From a checkpoint of a small image classifier: widths [80, 160, 320, 640].
Rows from block 12, named by matrix and row number. Each number is 50 + 12 x the weight over its row's rms, rounded and kept within 0 to 99. All counts start at 0. After the name is the row's rms in percent of the matrix's.
# fc2: squeeze-excite expand (model.blocks.12.att.fc2.weight, 640x80), inputs 0-79
fc2.449 103:59 49 39 53 63 44 49 32 50 29 69 53 60 58 76 36 46 41 54 45 63 48 58 42 64 50 41 52 62 54 35 47 32 40 46 55 41 48 59 39 66 37 53 74 46 47 45 56 46 00 54 53 43 59 55 45 46 78 37 57 53 66 38 40 52 46 54 50 49 52 54 34 64 28 69 44 59 52 55 47
fc2.450 103:41 63 49 68 65 54 58 29 47 53 45 40 60 45 41 48 35 62 32 45 37 26 31 43 60 37 32 40 35 46 61 43 43 34 41 41 73 51 47 66 51 40 42 52 57 45 67 52 74 56 42 46 19 37 50 46 36 37 52 57 48 63 40 52 42 35 44 53 56 36 68 35 45 32 54 19 51 48 55 49
fc2.451 094:52 60 38 46 50 60 46 49 50 68 52 62 70 67 32 67 57 46 17 54 57 53 48 37 49 47 67 63 58 53 33 50 55 52 60 42 43 45 38 50 41 30 52 44 29 45 56 53 44 27 41 59 06 57 46 67 46 34 54 67 54 51 64 42 54 41 63 52 61 53 46 27 36 35 54 42 63 47 61 50
fc2.452 089:45 60 34 78 37 33 43 64 50 44 64 44 47 50 63 46 56 84 46 42 43 34 44 47 68 39 33 62 54 31 40 52 65 62 46 48 40 36 39 47 56 78 30 52 69 52 56 45 38 45 51 51 44 58 48 58 54 76 37 51 40 66 67 47 47 30 44 38 52 52 40 53 53 71 70 59 47 41 60 43
fc2.453 095:43 32 55 45 33 44 38 46 41 59 69 36 61 31 60 46 59 22 30 55 32 46 69 45 44 42 62 45 68 51 52 47 39 61 48 33 57 41 39 53 46 61 51 61 29 41 51 65 73 83 46 52 32 66 47 50 43 56 41 54 51 63 32 20 45 47 50 58 43 46 30 51 48 52 36 43 52 43 38 37
fc2.454 105:40 58 32 78 49 39 48 45 47 37 37 38 30 63 51 46 50 77 17 51 35 46 58 50 55 54 28 63 37 48 44 47 46 65 50 34 29 45 53 60 32 44 48 62 18 59 49 45 55 46 58 50 63 56 56 57 53 78 68 50 46 47 64 31 45 51 46 47 45 66 70 50 45 64 49 48 43 39 59 49
fc2.455 089:72 51 59 48 60 45 54 48 28 31 38 56 45 37 65 65 56 42 51 66 54 68 54 57 57 53 26 51 55 47 48 50 49 95 43 23 43 56 38 47 40 53 45 40 48 44 51 34 49 35 63 57 40 43 48 45 55 50 31 56 52 48 34 79 36 61 57 43 46 41 40 40 56 67 52 60 73 56 67 51
fc2.456 082:59 64 52 21 57 61 43 57 62 43 32 45 16 41 47 60 28 56 55 34 74 56 52 46 33 57 38 59 73 57 59 59 50 55 56 39 36 48 53 49 63 53 46 41 35 57 45 43 69 53 65 52 86 44 61 46 56 46 46 49 60 44 50 33 39 51 49 60 50 44 45 63 57 47 47 71 46 41 66 75
fc2.457 094:55 53 37 70 53 47 59 53 44 64 70 29 59 56 38 54 29 50 47 55 69 50 54 55 57 55 26 64 77 71 41 52 53 58 40 62 59 39 49 32 41 50 53 46 71 47 48 43 52 88 51 46 71 44 48 47 51 53 61 61 57 37 85 46 70 37 54 54 48 52 43 42 66 49 47 46 51 48 40 33
fc2.458 092:34 57 48 48 57 69 51 48 53 38 49 58 61 44 47 65 42 77 57 54 52 59 75 48 50 33 43 47 45 44 44 70 44 77 72 38 35 49 64 44 65 45 54 49 58 55 20 58 53 40 48 60 42 52 49 40 32 57 81 36 59 39 40 50 27 51 36 51 49 53 50 26 58 60 54 74 59 40 46 63
fc2.459 103:45 45 43 64 51 47 48 29 47 59 60 38 69 62 59 33 61 54 60 54 25 69 35 40 58 51 56 49 35 53 63 41 59 30 40 51 55 58 50 66 31 56 52 77 34 66 55 52 25 37 58 56 65 52 57 47 47 31 37 54 58 48 36 46 42 35 53 56 43 63 75 36 44 56 46 50 46 38 24 26
fc2.460 096:46 72 64 66 44 42 36 48 55 61 52 40 60 67 61 48 51 45 60 66 48 38 58 49 32 48 28 57 61 46 43 60 38 53 31 44 48 63 44 45 62 37 55 59 31 62 51 43 49 53 51 49 67 45 47 55 70 70 50 48 52 49 23 30 19 37 28 48 60 48 54 47 48 50 67 72 43 68 74 36
fc2.461 113:48 53 76 24 48 64 45 51 56 54 46 36 56 52 55 73 38 51 52 45 31 47 57 55 53 40 61 52 56 56 45 51 53 17 47 50 45 42 49 36 58 52 47 63 69 44 51 58 45 26 52 57 31 57 51 55 41 36 68 42 47 59 44 59 43 49 48 46 48 54 62 34 48 52 63 63 65 61 98 74
fc2.462 104:39 53 51 63 36 45 47 52 60 41 42 65 61 50 42 47 52 59 45 53 33 64 38 55 48 63 59 42 40 50 50 52 33 39 52 48 42 69 59 42 52 55 48 61 00 50 53 54 51 66 57 51 59 62 50 46 53 59 59 51 44 55 90 49 59 40 42 38 60 52 36 46 52 35 48 61 64 36 50 54
fc2.463 095:39 47 73 46 58 44 54 60 52 41 60 52 85 42 36 65 63 59 66 46 45 37 34 44 39 48 33 43 49 45 47 58 49 71 52 48 53 47 52 52 52 52 62 47 84 52 41 42 69 77 35 59 33 55 46 46 50 63 44 50 52 52 48 73 57 76 37 51 48 51 24 40 52 58 54 74 63 42 65 49
fc2.464 095:42 22 43 73 36 43 44 53 38 53 76 63 21 33 58 58 58 73 50 39 53 47 57 54 38 43 49 45 46 45 47 62 60 76 52 55 53 49 43 49 62 47 47 34 97 53 36 57 50 36 57 45 46 35 56 36 62 57 63 48 48 50 46 62 41 44 43 53 56 45 65 59 48 58 45 61 53 49 36 68
fc2.465 104:43 56 47 45 53 68 51 44 68 56 26 53 57 47 67 71 40 34 46 36 62 66 54 58 61 31 40 55 41 51 50 61 44 49 48 57 37 46 45 39 17 54 44 41 44 41 53 44 65 58 40 51 06 61 57 43 65 61 33 57 55 48 45 41 44 56 49 50 48 52 27 71 47 46 62 64 57 58 29 69
fc2.466 100:45 48 57 44 35 34 48 57 58 66 46 51 30 60 51 53 62 41 43 61 66 58 38 41 48 61 41 56 54 51 52 39 67 54 47 50 47 50 60 25 60 22 56 44 87 60 42 57 42 57 56 46 40 48 42 53 45 28 62 47 56 55 51 55 25 68 59 50 48 41 28 47 55 55 74 91 58 46 48 56
fc2.467 114:39 36 43 53 41 41 53 80 48 24 26 62 38 53 37 42 63 32 21 50 30 54 50 46 63 44 63 61 68 51 41 58 44 47 53 63 64 49 42 51 45 49 41 43 76 49 53 54 58 32 44 50 66 40 59 30 57 71 29 43 52 52 30 41 41 66 34 50 38 59 42 34 47 39 48 54 51 42 49 64
fc2.468 081:59 69 52 53 61 53 54 71 44 79 61 54 59 39 41 61 20 56 41 46 67 41 79 61 37 60 48 57 51 53 53 75 28 40 45 56 45 45 47 51 59 47 51 49 68 28 48 46 46 62 60 54 44 57 57 54 38 55 67 49 49 51 86 22 59 42 59 66 42 52 50 52 32 47 51 55 57 56 40 59
fc2.469 082:49 26 40 60 50 40 51 51 53 36 57 75 49 65 26 43 63 34 36 48 38 32 44 45 74 40 37 69 49 49 66 36 54 57 57 46 52 49 43 49 57 36 68 66 86 34 40 54 31 35 74 37 63 41 51 41 44 62 63 34 46 51 44 49 49 58 55 45 52 54 33 62 41 60 40 45 50 50 59 61
fc2.470 097:37 80 32 50 57 56 43 48 35 44 46 43 78 51 46 39 49 60 49 45 61 44 55 63 48 59 55 48 57 57 65 51 45 66 59 53 47 32 61 57 78 44 54 61 61 37 51 69 46 92 44 45 74 60 38 57 45 44 59 57 42 60 51 59 56 42 51 37 54 45 26 35 52 43 56 58 57 32 73 47
fc2.471 097:60 64 65 47 50 51 56 40 46 65 36 62 78 49 47 68 49 42 82 56 34 66 31 64 50 48 62 41 33 43 48 54 53 51 51 41 70 42 57 40 73 30 55 61 46 54 50 58 35 54 38 55 17 38 58 47 45 68 62 57 45 37 36 58 21 40 50 54 59 52 39 64 40 67 51 54 56 45 49 56
fc2.472 109:51 73 50 50 53 48 54 58 78 52 59 45 78 52 29 57 58 61 56 47 52 53 68 45 41 47 25 54 49 59 62 58 57 64 45 61 43 42 42 44 47 59 52 51 82 66 40 55 49 81 37 48 66 52 53 37 51 20 82 38 48 53 56 47 48 55 59 56 47 50 37 36 56 44 49 63 53 40 67 37
fc2.473 107:53 30 53 68 47 42 34 55 46 35 44 47 40 48 37 36 62 65 43 53 31 64 46 45 50 46 24 60 51 40 64 59 48 48 38 26 44 50 52 73 43 52 37 56 49 33 50 40 50 51 69 45 25 48 56 36 48 63 43 68 53 37 34 42 36 56 71 52 44 52 47 49 48 58 52 46 39 31 38 06
fc2.474 106:56 74 53 61 55 62 51 37 50 36 52 50 81 47 37 37 75 54 62 63 59 56 71 48 47 48 43 41 49 49 64 51 46 50 50 61 38 45 51 62 53 45 50 41 69 54 53 54 64 72 38 53 87 37 48 54 33 39 66 49 54 64 59 29 52 68 59 59 42 44 63 60 52 34 50 53 42 43 79 34
fc2.475 099:50 64 56 67 55 44 51 48 59 52 55 36 74 48 51 42 58 75 66 65 57 55 51 49 32 26 27 55 30 36 34 48 57 63 63 27 32 45 53 42 42 54 48 44 71 52 29 46 41 66 49 45 53 57 55 48 50 33 48 80 49 39 70 58 58 50 53 55 49 53 29 48 57 60 60 55 52 36 72 36
fc2.476 099:59 66 57 56 42 59 46 69 58 38 57 72 73 55 47 54 57 68 49 44 54 54 67 47 43 58 59 53 60 50 69 35 52 41 46 60 61 47 41 68 59 43 55 46 43 43 47 56 62 72 56 42 38 36 51 44 48 75 81 49 49 47 67 44 57 34 46 54 46 53 49 95 38 56 64 56 60 57 62 30
fc2.477 101:63 66 42 44 52 54 52 53 49 45 43 52 51 39 54 35 35 38 62 53 45 81 55 50 47 49 50 53 49 49 55 42 57 48 68 43 33 47 46 44 73 63 48 43 54 45 54 48 43 50 53 49 37 52 61 63 66 52 55 20 45 37 33 36 39 33 51 42 45 49 99 50 62 23 53 35 45 42 56 75
fc2.478 100:60 56 56 43 52 56 61 47 36 64 48 63 49 32 63 63 19 52 66 36 36 67 56 53 56 47 54 44 52 51 52 51 61 44 56 53 60 57 54 59 52 54 44 39 98 43 22 55 61 56 65 45 21 40 51 51 56 57 51 52 49 48 79 77 48 52 52 61 56 54 54 49 52 47 44 62 45 39 66 67
fc2.479 086:50 58 55 52 47 46 41 49 57 56 42 41 32 55 55 37 21 40 45 51 64 42 62 54 34 40 33 50 58 57 53 41 38 56 49 61 62 40 53 55 58 55 44 42 46 45 76 38 45 67 35 48 63 51 50 57 52 52 33 46 38 50 99 39 64 85 72 57 49 41 43 54 47 64 52 52 41 36 56 60
fc2.480 091:47 60 65 52 65 48 44 36 37 41 36 74 60 59 54 41 72 73 46 29 45 39 58 58 59 48 50 57 66 43 57 63 56 34 59 39 58 61 63 39 42 55 50 37 55 44 40 63 63 70 60 45 38 42 46 47 34 37 33 26 50 56 74 71 28 60 38 58 57 55 57 66 48 37 56 70 57 45 66 44
fc2.481 097:51 46 34 66 38 58 54 45 48 66 67 61 96 40 48 58 46 72 58 55 40 36 71 47 41 29 50 40 46 51 53 43 44 29 50 53 29 40 43 37 46 58 54 33 52 49 31 43 43 52 48 40 59 55 55 47 69 66 61 53 45 38 54 31 57 67 55 46 55 60 51 45 58 62 54 44 29 72 67 62
fc2.482 107:49 32 58 63 58 46 52 31 54 67 35 53 47 50 43 53 51 52 56 63 45 53 40 63 51 53 57 56 31 47 65 42 58 36 41 57 51 45 52 54 61 60 57 52 38 59 53 49 49 25 50 53 00 39 46 47 59 54 45 28 48 47 40 62 46 81 54 44 47 47 29 46 57 32 44 39 67 49 67 79
fc2.483 092:55 49 59 51 30 45 55 54 49 40 50 64 34 60 58 47 75 53 71 56 29 61 57 50 47 37 67 61 36 44 51 49 51 55 39 59 54 45 45 45 57 38 41 66 25 47 31 48 67 15 64 43 69 32 42 55 57 63 43 37 50 63 59 52 46 76 38 37 43 57 31 62 54 50 52 68 60 63 33 45
fc2.484 089:63 40 64 73 45 65 59 34 39 76 67 40 41 44 49 59 67 27 63 55 58 37 42 35 39 47 65 42 42 59 58 57 56 53 41 69 37 53 52 55 49 43 73 43 46 52 67 50 53 22 46 46 50 58 39 76 59 55 41 52 55 57 59 54 38 89 48 44 62 39 39 52 57 46 63 47 47 52 54 34
fc2.485 083:62 70 65 47 39 61 62 64 38 39 57 53 29 49 48 50 70 78 61 58 55 49 44 54 52 38 24 56 51 44 71 48 41 58 54 37 33 31 40 33 48 60 52 48 56 55 48 39 60 34 56 41 42 54 54 46 38 50 76 67 51 51 50 37 64 36 38 60 60 48 52 34 51 31 74 49 56 61 28 73
fc2.486 106:28 76 28 68 55 40 42 49 41 47 47 51 28 35 50 38 60 37 41 41 56 46 50 48 57 40 38 58 61 39 64 54 50 53 48 46 74 44 59 50 55 46 55 67 24 52 68 57 59 35 63 47 43 51 45 52 39 44 59 55 49 56 22 57 39 54 34 65 59 62 43 55 58 47 24 43 50 29 41 16
fc2.487 103:56 69 51 46 64 50 54 53 42 64 53 30 82 40 51 44 65 60 76 56 61 33 58 59 46 56 41 45 47 52 51 65 37 47 59 42 52 58 56 66 63 50 59 63 71 53 33 57 48 74 43 64 72 46 52 51 17 52 74 56 48 76 52 61 43 63 48 57 48 57 35 54 42 62 44 63 51 67 57 48
fc2.488 107:35 41 42 51 49 27 45 43 49 36 38 54 27 53 41 45 94 51 37 45 33 51 39 43 24 38 43 42 43 46 48 34 51 35 65 53 37 48 43 46 50 44 56 69 21 54 58 57 53 20 52 42 64 38 53 59 44 37 50 44 47 51 27 52 47 39 48 61 58 43 59 48 40 47 55 31 52 39 36 37
fc2.489 099:46 56 45 58 52 38 49 52 45 52 55 27 54 41 41 56 70 50 39 51 49 53 47 50 45 43 59 50 52 47 42 51 33 46 57 34 53 62 57 69 38 36 48 28 26 52 46 68 33 59 58 53 56 45 42 57 52 38 70 49 58 42 51 52 47 44 54 47 49 50 65 99 50 56 67 54 57 47 26 92