A small image classifier, trained from scratch: held-out accuracy 100%.
Rows from block 3 of a small image classifier, named by matrix and row number. Each number is 500 + 40 x the weight over its row's rms, rounded and kept within 0 to 999. All counts start at 0. Numbers have three digits each. After the name is the row's rms in percent of the matrix's.
After each channel's rows are labels from the 100 images, of 14976, where the channel reaches its highest value: "top examples" is what is common among them. Only what is clearly more common there than usual is listed. The data: microscope photos of single blood and bone marrow cells.
# conv: pointwise conv (model.blocks.3.conv.weight, 80x80x1x1), inputs 0-79

conv.59 103:541474514509522492548488468466494505496512451426525509471531481514496575418575483537464515523484522545535540514490561481500506556545543469512450507572481503547457572452503522535496525475604509416474466507509581419495520494501536603525503522
top examples: smear: peripheral blood; cell type: platelet

conv.0 099:508486492407457477570461558501505528519521496601484544539474481522524565517505605504495521498504503512497479507509502524496487493525545616528448501563468556496569552517535457438547490540530488528460557500483482471411475487513447500498504574
top examples: cell type: segmented neutrophil; smear: peripheral blood

conv.27 099:547509471481513533519498538511465454477456458560522521451550463488518496517496538504506508416536553489498539445456412586485452529501541540509510430463514564478482482557478539434470438496471478491446621507555478553496499478420496492487545511
top examples: smear: peripheral blood; cell type: segmented neutrophil

conv.48 096:431458494456391461471459507520578495499446527491488468494509437571547509490507511469613478557516476558568519458520556525504495551551552528529459486438588496493512509463520445497491502556538494505443497470501536501472566519492510458507513538
top examples: cell type: segmented neutrophil

conv.49 086:458514526475466430494489490483511505464524530517480567486489506478444534516452496537550453506545498583473506477413498408513409478578466478542527538478546468512495573418540437461547592492522487504526503493472524434476515551516504478504492564
top examples: smear: peripheral blood; cell type: segmented neutrophil

conv.47 097:457469542455462455527559477489506510500502518524454492581554468484491481478651492482533557462464444489507497536426499503531506431470492509496446584568470503544536537489531572468456499569477483529511488545521460542539536482453509457478485535
top examples: cell type: segmented neutrophil; smear: peripheral blood

conv.16 107:511532499458427507543479465475461512409497524445505506493450513558489487520518621498499488457534552473502458490524461461482541519533458482536541464526472449519554466509509457568474500559431459559436552496488520475481559481516484538543570591
top examples: cell type: segmented neutrophil

conv.38 108:462418564460497459597468432492532526528518494491502553552450427447503529503487458544507549542560526492499487496490491508419465475516470429502538443507485507531488443488466490435508483546492437511514525533414496506485476580483483568531561457
top examples: smear: peripheral blood

conv.25 103:540490493439450566500577525521476495476464539492397430430500503498509565476473523499501482491478491515433514519475509523494562537430488504514490565417488432533494507476530457452534418522444478537428471484550470522501482446516470548428540492
top examples: cell type: segmented neutrophil; smear: peripheral blood

conv.8 092:519438492481461483454499455470478456482465522575434543445447482526504485544544535485546468472452564547460514564509623467474437475557495511528429484515503474457525533469466456549494471515506497526465457463502470448575484498530546583514513538
top examples: cell type: lymphocyte

conv.56 083:541521493499454549550546520453538514504460474461475536500514495503615475491453485550501560554497489463489415477569508469492532431597494523464542502462478506524468457477535542488534465460586508469494533523525506514491403494517534559420474459
top examples: smear: peripheral blood; cell type: platelet

conv.55 099:521437461475459460448554507447530507483469551493484515474449461409509532495593579473507501452517411509480492474529560477522446515507510474537470459484486488529447489505532513459548484524463503523486476479626446526467504463484563553468577500
top examples: cell type: erythroblast

conv.79 099:515454574497539531582458512514529572541563508502492555526512533521539570483521484476479463490451491522473514507471466468561507492557500477457422478539568493503523455510460496464493489457544549482633551452486488549557448425526497504541480524
top examples: smear: peripheral blood; cell type: platelet

conv.10 112:455485476546529520444532492491508503454510518428447551531486484525460473533477476466499469428531425495472450524412529461479560532540437616487459517547473512491471469471453505601502455472485498561535503526472514560541476480539493437518443521
top examples: cell type: segmented neutrophil

conv.77 095:471513505521545530513517554466393558478500467504459450492492573486486446553511554538520580529466516433523512540460481529532523512523494646440538497502454451505508452494526515499485463473497544461491583470528532473563495483511494461433484517
top examples: smear: peripheral blood; cell type: segmented neutrophil

conv.33 108:542473484478500548472447468506478480512413522482457476422449497510443476446501502497522452496481455505465517516489652518452480565524511512432467489520447495502455653503490481502489489498465504486474456479547465519478461478472477547530537489
top examples: cell type: erythroblast

conv.37 107:460529461539498471567485493552489589512453505493462512491506494489525548449519568541580581464528545511523526529458631460584455487461548552508520412475483481516546518444501468504461498452499503530515439506481502453457521500486485505454497535
top examples: cell type: segmented neutrophil

conv.41 098:464511437416436584448487475529496472491472503513564466475563544531498539488479518618483457488526514485516517516529482523555465483524491556517489524509491468496495566582479492494474459602479472495639507503525546491556508470524515505507495503
top examples: smear: peripheral blood

conv.60 116:486467494480520443524467534481473451491540461528478502488496425504496485467458457596525453431508465451472504521470494424527550564480469645525457470463476483427516538528484494469449517456522444509481517545475506491487492488613497463465518506
top examples: cell type: segmented neutrophil

conv.42 102:496499494600485475520620486452527499442496504501434502503510444494483464505444496480531494487481476512449485472475571521528478496482505504540470519489440487536494448439517467466580468505476508499459527467648428514516468535457552491449562501
top examples: cell type: erythroblast