config.yaml
model: "image classifier"
dataset: "microscope photos of single blood and bone marrow cells"
train_examples: 48542
image_size: 64
crop_scale_min: 1
horizontal_flip: true
targets: ["smear"]
num_classes: 2
arch: "mobilenet_v1"
norm: "batchnorm"
hidden_act: "mish"
channel_attention: "se"
depths: [4, 4, 4, 4]
kernel_size: 3
stem: "single"
widths: [80, 160, 320, 640]
loss: "cross_entropy"
head_dropout: 0.2
init: "xavier_uniform"
optimizer: "normuon"
muon_scale: "original"
learning_rate: 0.022
momentum: 0.9
nesterov: true
orthogonalizer: "newton_schulz_5"
adamw_lr_other_params: 0.00092
max_grad_norm: 0.5
max_steps: 4600
batch_size: 48
epochs: 4.5
lr_schedule: "poly"
final_lr_fraction: 0.01
warmup_steps: 230
weight_decay: 0.03
adamw_weight_decay_other_params: 0.01
Rows from block 7, named by matrix and row number. Each number is 500 + 25 x the weight over its row's rms, rounded and kept within 0 to 999. All counts start at 0. Numbers have three digits each. After the name is the row's rms in percent of the matrix's.
# fc2: squeeze-excite expand (model.blocks.7.att.fc2.weight, 160x20), inputs 0-19
fc2.0 106:501521552535549491495488461490543495520483483509520510481495
fc2.1 109:501481550473516491493494520555548483508505503478508540499484
fc2.2 071:495541522442515478494504475527522504479527484538501470522508
fc2.3 108:509545495444492491499501486532509504517458448522517488513506
fc2.4 108:492484478503535470512511507478542508464518484567501492495521
fc2.5 097:514484469521471473491503494555510518508505506467464506456532
fc2.6 105:525470453488541500504520496473495497528475522469515519548507
fc2.7 087:516470508530519493492517477555521492558491519525474498524502
fc2.8 105:493516481539455527496504524545507501489518500504452493459521
fc2.9 099:509516478467542527507501497518555487494493511500457491458475
fc2.10 095:504490521517465485494482483509479474527505497457436520534510
fc2.11 075:501479498514523484498465487509447503479520524530564516498508
fc2.12 111:495507512463468506501493487530573466472510519496524492516509
fc2.13 084:504486519479463487524502486471478507525489447512476558486507
fc2.14 089:508481459510501498516507465526546493505458524443485505498494
fc2.15 090:531487521520462501512502512530509499515489477446498494516560
fc2.16 100:500492501566538527490528508506511473514468473533509482502525
fc2.17 082:495536511525517525492482466491535505543533499500521543519468
fc2.18 114:495473495530554518507499468462474475533467481508522483482496
fc2.19 095:487512503490520499495503478544536493540502522425491493486501
fc2.20 099:493526447528464511505490508460443503496508505484513507523475
fc2.21 118:526494513500497501506501533544525516482490534512438488538521
fc2.22 093:529522495471515468498497511439522519483515507507460513458486
fc2.23 078:514533523560497508496493482544505528497504480460497536484482
fc2.24 086:509486500525542445487493497456529484501502460463484512486503
fc2.25 108:505465472508527485499505515520467486514493506513489547508431
fc2.26 100:510460516549518510502501502529525491535456483520475494521535
fc2.27 123:498495482552505513491494502515539504492504454459542484491463
fc2.28 118:509523497484522489503506499493450510480496556435510515501484
fc2.29 121:485520494472550481501497495558495472500523495522529464510472
fc2.30 090:523497513492457503487511510531507474547523507497462446509524
fc2.31 061:503503522484498516507502508581504511468522461506508497498538
fc2.32 110:509495514498521479506503526535516496510488551540470553532499
fc2.33 086:508501563498483472505480488485490498523485534525482542503542
fc2.34 091:524475504508518501503515482469511519499539446488442531504498
fc2.35 087:500536481478470489505510485508474513514528496548558526500527
fc2.36 097:492497497570502491492507513465482485535526487488491534456504
fc2.37 124:491468519523501494500500471539508473496488527501423513492482
fc2.38 094:507464518556491480498476499539509502531491460535480511516522
fc2.39 101:490507519551512494499504498525487505520502497417510508529500
fc2.40 117:517543455542534480508502473503491482473488461516482528504503
fc2.41 069:496472497527485507493465499532518524508445537527523515484535
fc2.42 077:498525498452458538515507496530479489504506491531463493537528
fc2.43 120:493484528531476517499507484501505542512506480515521554520555
fc2.44 083:507495487517476508492534515481509509525508501432496537497552
fc2.45 114:498534504525513518499507480514509490552487431464506485507484
fc2.46 104:498523497548517483491501531453537481520514460490467506503475
fc2.47 081:520523461494524506490489502482543489538452490508507510492448
fc2.48 091:480499476518485476506491476498485495543478497486572501519537
fc2.49 091:502510481460525503487513498505444473481540500546481494527517
fc2.50 085:474525535545470497511510520456533478522501526499474502512529
fc2.51 086:474512517533474501502511475476483504479512494556461479484545
fc2.52 126:484533471541487507499504511546503485514514530503528560514509
fc2.53 109:515505522530537524495510509462454487548496469474500510480477
fc2.54 103:495494483550483519507507500469488491521485508513486516506580
fc2.55 095:494497462551501502509506506513503505558474518453480522519518
fc2.56 091:503536517528479505497487506519499478466526500526551464517457
fc2.57 085:480501485492554523487498544482494485502484513521529500479560
fc2.58 114:494504508418519502513501505528484491468494516501467514506463
fc2.59 114:504546483541502510497496540492502481501529455533544490485507
fc2.60 079:510548450523479539494505520491513485465496455492502482479496
fc2.61 070:511526501498485491489504505490456532535460539476536460517496
fc2.62 112:499458489573501502498505501537544500526497494511506496467499
fc2.63 089:511508503547511493503483502480513498563551500543488506483487
fc2.64 081:517485494472527539495527534540485509526492521441487515501509
fc2.65 100:482477506494545494499516535493488512544497477448502450496496
fc2.66 102:503486476528530533499501533505518527539500503449532504502541
fc2.67 098:498483485493458526495473483527491473491476524524555533488470
fc2.68 101:502483534520525473501497491532566491487530472469514487481513
fc2.69 094:498501511496518506508482525425506503521495462496490512485554
fc2.70 121:495482465516525504487503469453512492552486463470510525501523
fc2.71 087:492481521492499516487491482562525482524525485469536502517456
fc2.72 101:531495501510466496498501507484561477519534538505505540533500
fc2.73 093:483522493538462487498495473461541503513528480547482494514476
fc2.74 075:494532523468507482483504517498462495553551497526514525483486
fc2.75 123:509481537441533523494518522534515510497495491507517492506553
fc2.76 123:512476511533514470498517484491526476512506526526514536568505
fc2.77 114:518483474544486514501488487485520472460507478467531492551517
fc2.78 047:464463547500512502494523499517526474504529480450514475520481
fc2.79 120:500495496551480470498476489473460487479493498452469483521471
fc2.80 101:533458502448487502489485508539500488535475501494487502498450
fc2.81 097:495533478520493513492515507546476514499536567503486468502494
fc2.82 110:516500491552486485496513486514454469514515498456542526524498
fc2.83 084:529488488464540495494482493475565471529510521481498490497525
fc2.84 102:500463527551482501474477506537500504520510501527554513483518
fc2.85 087:521471487477533527488503453458551521485513487484516482514499
fc2.86 098:485523491437530532493498488467482484492505514476495450520486
fc2.87 098:517447528457497532508507493468527507486482498460514508535515
fc2.88 095:504533489456536534495480491509568511515500512468500498512509
fc2.89 095:500512478549514501503515504526532487510489527495573503472500
fc2.90 101:491508485548536524512516486503471514535456500467537480482511
fc2.91 081:521528510506432508492492508533520522511488473493541481503534
fc2.92 107:508460515552480504488481514518481518525479512538545482528493
fc2.93 086:520488490506490500495517519519482489527466496461547553513459
fc2.94 120:494513519551507525500504492478558506482502526482507494510556
fc2.95 055:490461499442492516493506499535504492476456509488548485496523
fc2.96 090:498498512448540477479517524515515502522475487454530473524494
fc2.97 099:526459536514518507509492468480519488519520501542466522478540
fc2.98 102:521440472507515497488499512511507496542523484463549491492477
fc2.99 098:496510500566502511506514523528452498471468506503488477533520
fc2.100 098:499487505541564478502506487536558486497491494509500517519503
fc2.101 094:481500494545520502497502559484501491530463454493494474528505
fc2.102 111:501498516436492483497533480509490491472483539455482469499487
fc2.103 089:500512543467526471502523473492477507536472544501524481468506
fc2.104 095:500472513467491496501530477517472490535526521557519510467525
fc2.105 131:486482507517514495507503495548582479507501523495484525509516
fc2.106 088:542488501484542496503506498486473484532487514518481489487571
fc2.107 077:493534516498528510498499506514499511546545544465540500491471
fc2.108 104:506483521462553528502480514481446503480510499513468502498466
fc2.109 094:508464480533507500499478540515544498464483489532542510475508
fc2.110 139:516519465484528486499492521525422511480498488487524504527511
fc2.111 100:507534529540454510505514497538492502488533516495479454507474
fc2.112 122:491503508455488522508497512559487505549491521462478485524490
fc2.113 090:494546494466501494509474525445487505485458519485527532510509
fc2.114 108:490466498505527494500509515459483488521503508487501559536552
fc2.115 100:492534498524506529500507473495500483451529470511486560474504
fc2.116 067:522489467503516514505522496525512505501531535563537508466517
fc2.117 103:498501499555528502502501477490541488507503430503491513491531
fc2.118 100:495477504536515506479487505500422518462527519515519500512494
fc2.119 105:524517513537548509502501518540460506491477478509486538468517
fc2.120 092:523553486524478528496509462536453509528519510484510508497518
fc2.121 105:485537466542519512498483524472491505512532469496475495513553
fc2.122 092:497531447542513504501496508541525496488463485488484499483457
fc2.123 089:523521482539517530507510469539503473511484478480451516511467
fc2.124 102:512473465519535525499520508559475478511524504536482526500514
fc2.125 108:498495491494459530493515518492576491531515474487485510474514
fc2.126 095:492541498448532511506510477523475492511511473539476499543502
fc2.127 113:510499512495472497500523524527563517532513533485550490492498
fc2.128 106:509538509517507498504516523449498490441516498468520533480483
fc2.129 117:494471490552554488513496519497544510529491493488490489460514
fc2.130 073:506441481507491498483521477491529463520482482520479536469474
fc2.131 119:494489500440441503487508504486448498505492516505481475498473
fc2.132 074:500517513563534516515501517506450488528490488534475490477502
fc2.133 097:507491509509561528507502469519517491554489452511504480502500
fc2.134 097:493465480530477487507537514562489471520522519507516499493465
fc2.135 095:514481511500535523504496424488550498518501516503483485480494
fc2.136 092:500480494477518507510483510540468496513520441448518486506526
fc2.137 079:534452507512533456493473502465508509498499507529515539479524
fc2.138 137:505490492550529496500493476571548509514496511509488503508516
fc2.139 099:523483490548453497491502510540505511520483560497508504479481
fc2.140 073:506553484502505501446488547541493498513484490511537490511511
fc2.141 082:503472534532534485494498468497542502517522531497520487526548
fc2.142 080:476465499502449518491515469553513468496487530504475486500521
fc2.143 137:512512505547472494492499503553567472482495504500514508518490
fc2.144 113:504498473530505513492492530541436490538487508498526502471526
fc2.145 118:508480504462533494501480515449557489502495450510494500504512
fc2.146 100:503473483551532484504491500522506504534514509477556529514472
fc2.147 087:479490461485522502502501495451548511529514473544507528519495
fc2.148 098:496504469534550504491503485492471488545498466528515461476486
fc2.149 117:506526486528481466494516545517561502515482532487534505505498
fc2.150 082:507534473505507525503528530570497501511481491509513483539523
fc2.151 129:508479498551485518503500502518573488508524504510461511520517
fc2.152 120:494499502522511498509503469561570488513471531504494500498497
fc2.153 104:494517498454493494499507519451458506487504490504517536478554
fc2.154 121:510521507440569497509506515514504478489496490513480517510465
fc2.155 121:504506489507537492507504490446473500533500473546446511502501
fc2.156 087:515499516509557503494473515508517491489480520529533442508530
fc2.157 102:528560498555525504502515494504488490542491471484516499510523
fc2.158 105:522520524526502472504515461508523499517500500516479566458512
fc2.159 112:502517517482516511500504479520552459531489469456509457492504